python train.py --encoder_expert_mlp_ratio=0.5 --encoder_width=256 --decoder_weight_standardization=false --grad_clip=0.5 --steps=6400
Rows from block 9 of the encoder of a small image VQ-VAE, named by matrix and row number. Rows with one number within an expert belong to one neuron, the router's apart. Each number is 128 + 32 x the weight over its row's rms, rounded and kept within 0 to 255. All counts start at 0. Numbers have three digits each.
Before each expert's rows are labels from the 100 images, of 14976, where the router gives the expert most weight on average: "patch colour" is the nearest of a few named colours to the mean colour under the peak; "top examples" is what is common among them. Only what is clearly more common there than usual is listed. The data: photos with spoken descriptions (Open Images, Localized Narratives).
# router: router (encoder.blocks.9.mlp.router.weight, 4x256, trained with AdamW), inputs 0-127
# up: expert up (encoder.blocks.9.mlp.up, 4x128x256), inputs 0-127
# down: expert down (encoder.blocks.9.mlp.down, 4x256x128, transposed), outputs 0-127

# expert 0
patch colour: cyan
top examples: text has "sky"; text has "water"
router.0:080110151047119094152110124113092043111132184138179121160139144176102121128100160101181137137124101095150078117185140150151108121118125159133136118069115151125165129076093109137172118129184186095087120090161139100111168124117114121173139173099152114143137168152117096100163126064071149142115111181115089142069131168165142120169097105108168082159123116078174129102136109082167115094151
up.7:129153169135129085137139089102157152155132153096109124134144146163042102193119121172071117131131102120160145087153131155072193202160109127093100137159108085088097126160139071131120138199157189071114187127081113134075194121155141094167166074109123177098125126154121126186114135118119121200092156144129110161121114162153160181114105101076142171111122138033138149130151146122130119154128
down.7:113092149111107119176121154107122112156159111123116134148158175110131121139141105133146207134137141167089127126135141133147112152134138101104146110123155172163154117141128180065174157103154119142133157122048092093105129160099132117131136062193116101134133134209108114129107116152050098157144063078148129141113119169158186121106106154109112149182176176163085145102089119214121143135114
up.8:113176168070152136187108148132133141157089086105102123136146105142099136096084144180124146120124166117147137132068113115184120105160132118130101128091160106141196148111160159125113141041117128117181137102132092105117146132108171073053174146113096151112141028118110125085112111095140140110090099146156091093159126150150131157147126061171140156140155114126178111116091149119114111127062
down.8:118181119132086088154152115096114145147131146138143117119111153108116136131160115113186086092102134111083124162103148116157190118128176142087127105071135044146143116111137086171096062103164139115146124153078101143119089109176151132156144129033096198048151154155167150139141115136118186128134165151135159152165102134157099108119108099096161133138121100115183088082150138137139135101192
up.9:142060108135111111131119161122092166130120129146120144117101143153113144130057061096050130160126181126153106063146141111101228126146145098127131113109133160107162123136104141136075138182123103120216071160074089090160174154092086127125115134134194126168150111081138162145121051124138078205160131113111124117131076119148126102087090126088174142117097193069127168080097118118177111131144
down.9:152125127113219094105089097105202097151151141113104126110139179105141173135139146120128202112096117152130128130140133149135117071152115120131140132116128167122150137137127109129150125120197131135124103081116208143153141114160118155133156106209113145050139113076106113129123077108208156127161121132118113185076158129173188103071149125135081121161105144102097128126124123128085128109104
up.10:106081127144082131155182124145087105118133143123107116131093115108178123128125194230125157116185184091143102148121148126148129105164109143097101187147094170175118179117164151162073158099110179094135172100097041184137146186198151087119037127149145143152187148128172121098077129120118134018125161143138124117118112141091128149057126128095087121131165131078111150123147105163128145102148
down.10:123137113117124163095105160145140126099148122170154147137182052098085086143133138143092099131158043142147122170136120100099175119156102168154111172123137132053129155143116089136147127192079119124149122199083139141099188094109125148143105178178100146131110159100086150114127147123149159024137170157117067166127143144151141135120117158090168101116146063094135124184115148150209077119147
up.11:088127104153118148146107039154084137187110112120114140120132156107097120129177108096137110147126110158106155145143163147156164148098098114154200122158139129113075108152153161113126151171134118180154209172135170169144041116221123139074157112164093147122119150141130161048134150175132116141116162096135114109109119149113088137124099085168070105056154128142116144117085132155123047124083
down.11:144138076149116113142122143096125087106126151145135134101079103163131081164138123131108147140175121185140127172105106135108173135153120146081126109105160140074129112201170139108116197091072145208110133134000140129142139105103069123157151085127186155155131119139139120197113139116088128119122144154149145094179138128141124086131140121108142137099097128162170143123083117098137054110138
up.12:112141092137112142065097129137199111150117104162159127124109115126157125134112127038050086155141172182105107130133115097131153078099197157124122109112139163128082158125080117147129091128157140146168206107114120105099175095159136137150091161107178164082086098107179077148106099117105141143141100102162169114126143118130190119142130136184137140086130115179207078155136154125136173144107
down.12:107125147111144136134183123133157145119110144116107171116077097148105164064147120178150103169154152096098135189066089104118127191086177073093130162116167075140134115099146143134123207112008127111139142134106130097169132133068117124122113177150136193149176150116059139139103090132190129095166071084161150093193115126120178088088108118151087143194119156076146099136071109108162127121146
up.13:132085134159090082127120134112067085100107092133129111142114085192145094168157144160170152160082154117153136128145199063125068155157117083128112098084148111124082119157111112146136111120133107169122125097145207130132113163172145047139095144151190133144117154146152119132136181147077144082169100149129101157152159069114155216124100158193114139134113147118088137071134171146112108104161
down.13:127173127129052130130135133130109116116134088157146146141178140114133130106130139163160218123113122097111131120124104108192078087164129157120167095170130140217087112116113123104185118146138136097131074128046163153145126121157078184131127128199191107171076129150116123088145166124158166124139132138134112120188143145121109093159130153147116116063143164174126079125161128127112170148134
up.14:067155166145183131103143144144188122212118137173115128074097126105078145153070125035098202126116094102121153130102134140088127126014191127178116150096202164073143133105124153128098130143089121142100146143115144157123143078139139119135103146055110145089153148167147133086117067111129130201159114099139128109132147108143102123152133161169148131127103110124138186138094128121096130137153
down.14:152104152129108154108127102146162145157106176137104145125133189150187109178148124092068084126098157135135140166064118140115134125155160090114129169050114075105158143145145170193132192136143145086166122095075122101169119173210166141165126122152162091088172187219150147094103096135054081152116079097156130147088077128157142093099123105140173158128133121122102110129084089129150124121150
up.15:128149075149143077097071102099186105130130142104125123130097156137086021160086157095108087146096128179108156148144138122126121124125135164122157130159194156106147129111150137137107120192160144055208125150135162101143199127097124150161035128122147187127126109119101132144153154138175115130183091166123136078123149165124090145140123123148179103127108123129078045128184140134124150151130
down.15:144130072125160101098098134094178110156117126129125115081115115119152103079146152073128115134146116146113136137122182109120197148138107204129141076131191194161103153172116109129172138083108166149129152146153201158136155120141137165165167114188119111140148131093072133097121055121128130094151107078157088143112162101153157143092127140150131137101060108138127161169104123150133148095125
up.16:161194184149126120126188116107133112125155135100102123108191080157147113144109102150176107155173105139153100200126072098103132149116142140132044182145148067112119167075132142109132208099096109128107153118143158120175094066077135174124148115179104105124162077083154079098093113171161154148138151145129113162119061158097200098141149139130144128146115164145097141113148152150120124162121
down.16:096116115124110087135127088109079118070119135114118147085199153122137149117155161072086134118125153078159105078168132115119172116145101163137108233166138156149082129090123111179138101167120157074057094230162158110118167117061131156112093130130070110132111187102130125149139135148165154138107095152050124118120103129133138206126147160105168122125174094161112110136152120088089171180109
up.17:078113191160126101132096142115065130120093122135127060095114110129147147172143090142053156137157137133136138104147138183095168198120137106140129146163115142143128113180168151127162150138124070122106055110023088128113135105060182105132135105133155117158147077100158109114148176142159082149101135128125135142147121113149109088136105136115098139220155123163142173079135138121147144126140
down.17:130109125144184110150170122114108153101115091119087163148155180158100127145117122156182058139148123097119126136122149131113115138142106105109150158166141139080163138106113144102135133149114115113091143116173013117126032186146115120080119118222141097204127149068154159138098143117115126137130113106110098114155098150091112158104147120125104131255148185004117169162128107136176127123098
up.18:097126148117145103180205183136159133157145106127117113125162149122059124132144122019093111120125095134102112063116164153122128096110154164161111099128102195135117123147083090132141149133073121064141167158123114138120111134204172127097148117119090151151150133128113138117148094108100073178146154101130113143123137108149075073101115098135136095142135084161118170067136132133128149074125
down.18:125062125153090124132136054123180157099145179162077114131085127123183122153128181183057128102090117197133121210101121132148119114194096133105140137103198166155126144112191076188151127107099164169142176096136176110132178138123092167138131119121138123077122189191224179073132101181070119131125100139137130142082102089150127152159110121068152114140160122099083107105067080152115129087126
up.19:135135148138062157136104145135166156126067150091136090091178130166093073146121248151126150128133139105159157149119155131131160075162105094158152216132135131149136107156107165160099123091088138107109136064113104116140117101165069165155067140194173097141097143111174109114119074145119127156140153107144069124154122182135128185142139151127153172099107129101063089154188098090169109120103
down.19:168116108127148111082158146093098078108116131124145116124139174122160075130128137106128134114155151124189152056165080078094093097121125126128111150186109129116146152179130129119125132074121132172097156089163143097138073168117200065146142097145132117193131118105104111183099126114161134193137149128130154138078125130072166210121109126160133157126142159115090118182169085122115145141135
up.20:138172142111166114179162145131180136114117147112126164142063103123088189122153101114139143111113139098078124162107147135151133131142142115158103108118115073070156126079128171134102120115145098115159079122183191072137126075095112130084163134080070093143140074077091168149157172118147173110087106089136137115107097219192094114171123107154112167118103080164128152085122181178051147157054
down.20:167142166117079146166176145126103161136117112110136150174100100133093147106137136129173085113095186094124103197069132137143042177113164117155109093085123104165135108135104148158168114080128116112144114190111106125114071108137135129110107127108162108102197132168114141078139108128111116085121158105137150044156119119108058103160156077131153136123096091097119065122138166105120133119141
up.21:198130120138131105073142074078110106122084125107160189119125171135143133114081138194147128166115082166098093108065104090167142192107149116127079127132088192130098129131094082088112127183116143105111135117238055087127147111180126115089135093126195124148136115168142138111099133145192089197063175092169113142142168141126102124117113134154100132173113154072164078142110148156159124131093
down.21:136105089116192120086103103115083115116126117097113166127141102129121135141144163112119138109113149139083160165121106174085112110167078104161187163125133188142160146112099146151173085064130109119046123083144192111136143104091167137109136173132148080133143108189086114075110062154138123139098201134114140065089127128121093133098131119141166148154098086132163118106056119179136132121106
up.22:139118104116091160127173107144098107128083139122073095208102091162140160182116141178152099060032121114130139091102153099137098130165184136071124092198134081167104136139150076157127124132169121118151167170131083132090132164108160125164139139170111180062110184127134116088166175124159123087069158142114117092125146090077132109132102107111115107191157120175158080116128180137105170157104
down.22:120140080146060152180093188148177108143103136182107169134154103097159110153110156108127137117112148141128137180117114102087118137173107130113121134115104125139163140162176108128143110121179120147151150147099161106152180116078115126177158117112146142151136125089196114109126160134187118192074136115159159211167116101150131108149109130055166096180142122062176120120127125083158127139173

# expert 3
patch colour: black
top examples: text has "man"; text has "guitar"; text has "playing"; text has "dark"
router.3:160145101142129133095159126108046092163140114158136082088152151109107153114127127092088100174111209142148155064100143144146151106069153136179089100113117163120086079108130087145123116113104133102134129183106099198166134180110125167153143129142130159108084115134177080113154142110111058219134121102098098206138079143134146118108093132166144118117125128062156089087151139145146151121121
up.7:081144136107151118188096144126180106138136093156156130143124135109155130124134121134114152111161084109117113079158219111095086157136115153119065072128121122158144181038098110184147135103102119088098098104159149128113189061108088128109094150169184189091166174166081107132123099147120136117174172168124138097096075095101151118114140128180134087074116115178151156152088129167065139084142
down.7:185176111107110094141125158158131121113136097153125124084099149134169148082113097105165160155130047048121142100123148094077163101093096189134153066159106149099107122113125108139134126165133135117120198116147130124120095106141121085171113128102117167113151130050107193141125133129127107057154134139124083187127141173176107068170127136084062147040189131123144160104121132108141110092147
up.8:132141132118112146139124097151150129122129123130139130140097131118156111109143128157056071145099114164160141072168114115085215128086117114119116161142112162128120149129132149137136039122152148112184170180051105098064128130163098166108157159131158144178116089108086104186135098134150110130146156142128106115154146081092174115085052095148034131092108103108152130137133128146153180114099
down.8:184147093153114170129144065114077123100065136086128130123209148131140124099121150129129134119135135143144175150171135118081106085049104097072088199166155165122093134149121073118079085092064118111125141180173129174172083094120088157126135130149142153076134144132139141164179149100152139110135151080109133127150095085134091148094191124151203127148133175098164114115153091097171123100092
up.9:074132126137151110138097104139111074142128099167123134125109147103132136112193082126151170124167136171082142155187123153074080125131156113080117092052179122090109162137107106123228111162131104129181141115119127112153127132188129141146117126184120194157166146144108139174078091109104147154144095107112094118117110096140152085160131141135102118127079130090098117093153177107145127132102
down.9:141067141112121122105129132099094145148199117081183154145140131128139125077123107143154190107124092181149148121063108122112201118131132079088155081081114176093127157143118119128178116145142069149179178183096156120146161110053178119160157109089117185111183144155161168133138097084126140184145134147129105148091114108133169104142140132105060120038129149082152096145051109098136130105157
up.10:162107120165152130103122141141127104133101127135129098120099076140119163125137205151138126131133097125149115133126111152105087174099084126168132181091121147101135127112109103121124182149175107081128095132199068101087078146147118111105123143123103066123108114113168108169149193148102116116137132122138140144111130114133130127075179129104083126110069133132060191148122131166153078139141
down.10:085158111093153091168122131160095123131165165144122109079177126154093162153140141100181188075117155159135129103146127138136128148111084171150149231062107106148170108113099104128097117130098118155120164195130167090158150092104161069134154076130087122100138117141130154132129148099134151151174136141143137164083186184151134144124153109096161166141077117172142115135127111161135118093104
up.11:211175166141115124101122110123146150189130110106127157119111121129118117100191069085068137135142133126122081185122117093164086068137152110071141043142091174147140101177120074173108021136177126132143101169161108157127143100168109149156079134120130122135150063182102145183110147112168147106172126121123175110152143059097115111112147124074029150165163093138106153118134155133123157126126
down.11:184144148144192104139092114124138129143146114079102080072126081141120153094147140142139069138024131118148128135147111135152112091152119102152067134131101115110155135079147147154120094089183119090177128124189129126117157096128106136130123163104167102082110103120098114123186111131173159186168135119134164129104097112141095096160137128127245115145123121209095075151134135152140102134130
up.12:100183105131116143130127127101143131113137119158128144111193143123133125146096176178114132129122110171138143059140110119142128087093141110173117089153098108133127104130093162172089089055066133159123178149223140173140052115192134166122162120154145113091173135122110113091114151100128101128082148145137141073105162173083254098110119166163116098124125143118169099172124075110133109112186
down.12:135071101146124176138134134135086140110140086105109131095074023143059154091148109161067162157137077169119105144189113091128116156107142079131175129097160186089122169156121147144123152133143137070146176108122110110169217125167132144137092140140104171100130110150101123128155113154084162133114164117063100148068165112147148104129151091135147132089138102186144104094102165149151075153146
up.13:120151089108173121124095134124182171079104136154172113091184128173112108091142097124158150156164127144165104160171187140138107124081144119126122073108135109139157128067155159163148122113103140058076118153166061153107144160157108131172041118150058143173124113111118133120108109132140129144166134192083118099126146082074191139170118109143126123051114169085122091147135092115142123149151
down.13:167117156175157161117115140151082115142077134128122064129102166093167173117108102174126199119146089121157085095128136134161127078152130118106152176163100174071128140144087094138103103169190079143216181059175183096127113154152139056097103099050132132141072156084123127106149185113125117085143105153073080142049121100149181138088134138130118101124167145140095086142175121134096148113117
up.14:109140088152109154124076207116095127123130142203136141129108141124133194108075152093083032110120189118150106179107142119159181214109131195121138106151157145146104120155097051114161110083202090116064135120112133121101154150142107129149093091141136151159117133071163126121140173132117130154098155143196160122136108105081092166107151160139131081183108080116104110064139141135104137112112
down.14:136144102129062113128158145124097139104150171133145128160112128144148155136103121117170136125123141101125114179098130156088082155071137138134066096152110088131151089133078151179133112141145135157134105185143172125124088073124048111109091107143102137196129125092079133083168146128135123124158082187151138098131113177093151124136140119163210138171084139154129127101162123092160155094081
up.15:154110090096170136115106081109123132100129139130152075154070130107164160057190137152133172130178143142092129106170170125108103099147127123066090099123157130063121105038131115103177104154175171119125145111166096068079174154123135120120125179101130139106199218098117146216177114081078144150171081164141121171115069139140169125109138098111172115112120092063121126165121144111137093116120
down.15:128154139108129167122143102111078113149118069124120098112141095107131110130142086114101182128115120141112120055138103113136133175105133092116133045143129131111108098086114141123153144112196164147161211135140211152118197108149210130131093114150122164097171087107138085136072104142108129147124091086074107164164144143142183124134105113162132133110150095187127132099098170124087184121065
up.16:087082166116140184074113144134063144122123089133111144087131122105135125128102143127145149141120124141111104123127100112140198117128108142159123068176189134158108131127120135131105077121075106109146043094125204056140102147119174183118151145121132142103137055125170110075163146153064135108129176143124115138086112124134132181180140074122122080135155184066110121147153116144105146100102
down.16:096108108096089141100114148126197135115112093097122144163146104130130137148086123119172118152094133194142148198114080170161086100156133138120099169145066108107134102186138150185117121154142113199113089185121049125145142117152118144166128090154134091191154178223177130183098162068168143107088165173156136125099123169143122117106154154113080122130110139112171099110129102099203104136139
up.17:134187076123134094145045112136124147110105154118106146120147179161127100118143120109156133116158186163128149123114141115157176082117128139131108174176170117192170156131109125107124080125104123115146081118076190160086091121149140085113069068125071124116150180182088130064117099109120130123143160089117136126169137163163127125109132170136146177140127151130163100199123090132108084152126
down.17:075123099097101138120147153131072121155154086126097117126112172118080124154100119099145155170147108130113114121149124127153126120122158131120144149020188126144086102112123132088197122153231144100141201175080111126128129073157088191143109086143157211151119167155113103105099114114166153198165097147150113121169150100125126167116119153129073123110144111198114090069152148165102163154133
up.18:155175121113085136128134158102097126091150130138129109108164136114169092156121118086081156170163168098151086101162154161170103096168104124130137133069114082133099149119138053145117118200061152128129187150098155144183141118180107106147077180118090152178090109108140108129083204114069117139132100134127142156141118092131185122073107149094133135041167145133120115136118086073122100128155
down.18:138133144139124123122200102080109126151136116093128115107132146116185042166138087076084129104129117143154183081115127153097211099121126096178122082134117163060149196127120125130129172100129110189153176070162122128137119113093186154096188125147105122112154143109125176144112125152155108075148118084091132168127163179099147111166102127086187113060125166135114118122171109092195136141128
up.19:128144122139122134187122139095108109109143127125144118167094149109159155129114172081137094144175089134125123124127142113148125113100100117123161130126167054107145156084132113090153136120140123125136148133125150176105113172116026074111082179195046093170094096120069135135149161126167176124097086100145118206146157132150134135227128162082134140113174085069156122179104180155199109110141
down.19:092123114145072116100143147087157123119192094158186148123087093144105117164116078127084051130138158165150127131179136096179129103175157105139145143117099138145143104112108121126204113095140099155077103148057159146111148128138130155114082173106142167217110143188121111148150109146115134041171127110130139098119154103163207124115171110106090126116089094156158149140155159148102177145191
up.20:113110114139103120167123193163094122133111139122144103151168061086083116073083139041146177095104062110163130144127119137105072092105102142128136134150159131148147152154139154112090221161169120101191111147099163126178144159105086181104137118129165131110129130183094109082123155163136083211119104117138111151098102167184115089164089145126083106105119084180150114112129118135119178142126
down.20:120135179075079100104116108112118104132110096118139112131173192135155126122165123144120173127120158107119127089121159114180199089186123136055124101101117160122126173160127160118051156123123121170148105218106139164119132155112128108226133142165149146164149105179108105197156149115135125087049209141123151098124128101123168113181168121159160114093101172138112112158120156102132131130178
up.21:170073126170141142044130126127100169089103164144106081144116117142148133154192197070170122120142168166103129160107137124193132238141131156091139134061124143119142108141133142146129137106107175050081094148146116124106130144101134160117167103116112054121101159141158129114169057159074134125157121153137117148111102140145121118143120121103098089051149138070118144140112178156110145146089
down.21:133101121089147145109096182143123136154106119229144100092116148107175141146118102124134166137099151124127136096138150121201133092071164156150128158222081103130127100151117104119099079140152117148141139069245140154127097138128183119072127086092149053111107172054171106192096153108093070121118166121165122202065170181137119104117126090111131162127156098158148130115148115090123115117135
up.22:159139135150096156142156134134109147116127114090127147135159116069114102113111157102182110105193122197112141083185115094136178160123149129129076054121117113124097115163134067120119100136117138136079141140222192157100179132154110083138084118090123172090116185131130107120132167167175120225151123123106151167109143168083205136051162119165158108105154121166115118105091137118108121157158
down.22:084134146131063137157125132149122122152151142116143162129030124157085130119120133134175166125126142173089131192159137133158116103143150113091106113056111062124107119174131138169146100163050124133079129104116195124151126182115121118127125102122174113149131101130172083101159113119029127142102086151127181115110144115151182123137140147105135130136141158094143134103117106174184147120123

# expert 1
patch colour: white
top examples: text has "color"
router.1:138138139147082127144146125141201147121117048156130142119099128101155141128184111150125121150128067157128123177107159099085081103123097123123121149174158102123102148143126121135138135124062128129124139196120133096129092131124119065160089098130098139131170141154099244144134207139143103100147078107131116050107119083095104146071146163160082194094171113162094188204088139213062129170162
up.7:101141171117166137087140097163110101181146122147170093084164130120120111060140138078106154103162069138180135082128115125158119121126121060088132127188158116119081146075109138112111110072108175057157163077206102158104089059056110205133120099113223113154155121162129160108125119131067154103098119089135113126141133092144155108128139119150065164110125127095153161120072159129138107137124
down.7:131154142129091182050126142103071151122085101173139166125158141114115117120112149089171083149165120124113128105156102118112137063117133124130117104139147151127104134076121139120157130117218131165147116145210080128101046163140154120137153175121105140196096095162080093216136115137161128157093172082121144146190151104125144128187110115107134122139113089104155125114132177132122161144119
up.8:191136125167105116141149113114134119158138143140111135153114131138135092184120132120102160144132105133117159141111082166050114121191092164171094122125151100178111158204155135165179186107085172154137136073084125113133085107117113107121127118134151163119069157144127093083115139165172168172169055131101130183130110128141101118075157156102088088145084118197148085133153131162184148170099
down.8:133148101126132130071112065102082137091101095087105123092134121141111110129097104080150184135153142121115123149191109081151144133148099164129152165145113179135108133128145144133115113178125152129027081104156176094120160114150165108137167138136101058121123109109125144163120095115097121177121197162105098104109177178201069119152120126179203161112121111075147114113130143182113127131132
up.9:135098078146160175128130138124147121125123172155098154181146158127127111150149127190095094116143082085112117170176128125132158170072170049078087080117156164105100114104102166104119122118172143115120097037093098086121129096139076131110121106135096139124088058085077153111145145108144175140156120101151091143102128096141194127128095152128156063151118159104076106124144152193105158134145
down.9:125129095117098184129134117091192122130101129095127158160127090113155101152088134158064105123185132153129147118168113105078077087131167107066118118181118138116133137163098144114138076164016137143085165108164142140132138168160116138123136141131144120129159142078097147199129171115194100134138124163145105114122089083083195091121155136120116145088144166142121124133125114147119094125102
up.10:148146105148125137112123078108154128082150176186073109153130173092222156122136073085080163090163123136119184168142138111073072081168130157166117112196111118061114137102103120092121183130143101136102164168140162122099139134131162103141130159102173160206126158111112084139198159151124132105148155169099104161149102114127134070104146094128130099104143184134061106117095083172129142127118
down.10:090145104123162089102132078096173117148137141074090078112144143139134092179163146081105170086142110113110175072150141133102091134077094142156087201130133157086143121076157126171129162080146125102103098066129148091157150146177096100116133095169113121154144162132160153118112132125197104164161143153109198113181105142127077162078119134164164117147143083155118151135042065109154128120063
up.11:145170120101126132121055134132185117132095170088171129129178091159104113103133120171133174134128104134151116120127142112106151097111091126153137155129135136087126120167145128051141162123164212144131128189172092161172135179154143113139125144172242111156108115090126104124076129090103162153096175062120104096125127124147191155122196112139186163140163128073137124141127105150093129107128
down.11:060124165169109143134162122085212143105082136129102130094108129112140103119113100114159092131129135129099133143142117134138184153112147168107176165114134095091097142137142129167166135155150153090159125114058166112123091150102173171136087118146125065100088167091187149129104132102083107122091119123104143140145116140128046114136042116152077124170061125081143141080127143092147133109178
up.12:097164103149130100144123142145173117168106154157104138098130166098123105139126120162171144119124156086140170111087144126163080089102130139115150158107180179108130123134134171140143088098159131195166105143119120132122099115111196092100148162105089097091133118139227127123095050129115145125151114085131128122062145146151146124119127149177165081108115162191056095138122125154057157121114
down.12:152108145164163140190100130143149115144098170095111125143100155158115143138136164114107178129097161122106134149053116159119096189111181092142089069113111116067169090137171146165065118112119151127141172066107174129158075167151136105136094097110127123117143193145189130143130079126083113176076105130157156154124134144154137127136156091119168155176166093123140134162138136033038097113132
up.13:106113132089155157131115131111172141127122091164131096146182104151140143076170022194133135151109149147082127162058180164181200125116132131108094175120184126141146123097134098105086128107165150095119133103118151148123108113094116149124092146143126083141157148130104122066137111145146212115136100182090124097115106113125124122127121087105115116148112111150102091116143122156129184109097
down.13:147103110173144159171151077070118125163158146098157077180151164167118144140164122097051060157066120141150119098126125133131173099132156065155152088100151158094115144164105171152084155063062136113109074178185114154086153099112101143119081107107134095095153078143100125187104143161154135166135140154123131089085134168117134090143154136123120125104153099152161121116116164155081088163094
up.14:105144171114112146143122178166185146116143131163115112115160103153121223151163134093151141132107097160056094137106117113066131153161134153126167098151136130174114132182113123214171103123123132083135139118119071094119194096145079078182141132129139052102109196163158107191142146112149117125092129150135120097115100101086091073093175147114119128115103128113153179160089151166144161073102
down.14:145156144128125091093100101131093168114094130116152125097102065157149095092132112088144174094190081096145099165147140125132098118080060126163153131166141116148121149190126152135133172069076088104102166189219043135086175100049121124126139112137092094120140109184098140118156141147089134071130091150116120123116093153102082138136119137105111159127147100170163140172133095152208097146130
up.15:224111130085194129155067150164106116180185139120141165165149106106156142114091161144191080116149095131134108151116099130101137138112082114104154145130100186100081123120103159127114145207140106142141142213092109144125187147091112137133123113089083124145161138087104124164102102089114168119128115131087110126152121162082093098130148142098203100095182114080094132195154138114125109118125
down.15:122118118103170140137099107128177100110176174115142196107115140094138138148139106139171070056172096176123110172144135097086099146177119145052100134156151162158142116110108119069181128127121104171121163165068104082095194155109106109164106075141083154185166114213070123122165124106155133133094129119126073100102139169136134140133140127080116127204126104137115210108122124164107149150144
up.16:140165135132075140106084147141171102111115125130094153171146164156143125126111115040143117150132098097092102085149164145059110142110170131113090234078076134034116132134144154102086166135095118182111118159163149129180137166103139150137100118080109161106092176109128146164144144087105090185162104111137157161159132110100160086093110165158110114132094150158135143084136091177085131139104
down.16:155095130125125049172160166147088087111105140150145088083114194161180126154164130168176149142114153050139135116128134129064127085104134121143152117148147122206158123131137094168090117146098118050113104087150111097111067179086169140131163112165127106195176128101090144117154067119136133145176040130123129164118115152128114114066135123120154140137165140177129136093181064121125133102158
up.17:161036089157117099149170222124133148153121153167086132128063173144163162127152161119118103155104126097123108179088126133108075119101117131102152161085119120146104117195155194112099162113149126154164182123183073082117138118087062131102125184159147067188107133109133113149188186112121164057135142093141128040122108121203075113086163142173165164080092104178164134141093114131151116072154
down.17:109144075140190147150141148111082142145131103070131158160100102141104123120118106100090132154152117148118156098068135114121110152076124102146104070156122164099108140137120114129093162133088098190148126133120096157176162144154148123110148149076095035160101104138137145101118111132190127125111097141139118169138160140141106150155134109115102140118179072156115138090113141190143116143106
up.18:144148088115109115255090174103109105115160116132169074113139141098140203067159125113077132142125122160071132164108107104173166178160150164157140113102126106088084140150125085100109176130193150121084178128055107125117126139103115134139105163102142148143132115138134149143082134124141107126149084168123167120191118132059099108144146123145107106186120098150077109201067158132193110147160
down.18:139142128147106149154119106163154149077119099055158130139225109163128127105158116060132108114109082108126091104156113178045128117090136096131094122183114162091056097097151107133140065110160156132118137116192108132132122099180082137132080109045176138147116115168149080113131149152161124117206090141134142149145103084092128130112134086133152109114149121156141137167155159072149176121078
up.19:104106185170179128130155164108164124122149153165119136130106071145119071092134167186083160123122120156152149162114134143112070147160113096123111115147178105074082123135092131178127165087079118112142124161234103147148107089103162112111176091135147076097142155120116156174147163123095138078139105118144143114202103089136173097067148096128080145057061093152126194141163141114100137142095
down.19:145132142110144121072117144147145120125148078100179140173105156170130093144125106152061146162042107093104140186100142096139219137151087147155157092068093135124098140087106127133129113112140104144165162162107129129149140067130132117195129118129139127090115115125036123159120144116154182076131222129129088154080160131138136114131164116109127213145092139129173141136187097115162133103150
up.20:131084108141086188148177105153147162136153050135161151159079135158115099092123110146138173111157125148154160163124145177103126135151069112077155149092186115097152122151127128124162110104123193181131136134122108130096151084137109131079179129136107098100123144153123197178158077133075163158130210191119098121099162093159088142152119099120074141109134081108096134101044153139108091160171
down.20:176145129118091124048131062140056130117143140179134165143151185117101161121126133140143099127130110173122124181183143183121135111076142130143126127064152111107100100123113149114100111138086145193089131135149067121132072176131129114112125124091083111114142129176150077173147130152100089094138161094151130152130158132112181161136125140154148109115033187094115118119157133119136118110083
up.21:121134133098124101116076118135195120104160082172159135096183110143111096130191106175122113111092113142185111104103178138102186135083109154152117146139113164091131106056092145132126155106089084167083148132171128122102153138185079144129122129106043147127113156150118092124143129075091155136122059117075110104116170113114101168091114171136136100148139136151111153153155121137088154131173
down.21:120095127117145122142121122149135138139122107197136153166054180096144148127144167123150141158122126134137150174082125136137187152057117138122153078145148059098138119143084126124161113115119142122148127090144177151118120153088120114138173173122112135048128108100125135160129134100046135081118203117163095187132136134111228142087154124147097143145079192074107152141127096123168072112121
up.22:134169179140124162070195045100127125086101176165137115168143172123121135155157166098168230144126127178120105161138105127108180147095144114066157101153154159180105132136117094131138113069185144086111177128163164127121123165151132101119120138175164126194133173172077070140095181103164143119097109119098130143112141188085081045127111126123111170140157195120101099148178099122134127143188
down.22:140142158158130168087079111170136114123130140136163132144150124133106110114126159181158123115103143092156126176148133155095136107141095135183105165144081124093117128154155178180144134082062116141088096084163129116113101161116113127156134150099190031085108150150138118138166124122100126095119099151116120134085084129116117117149110105149146136090094090080135128151152129104123146111156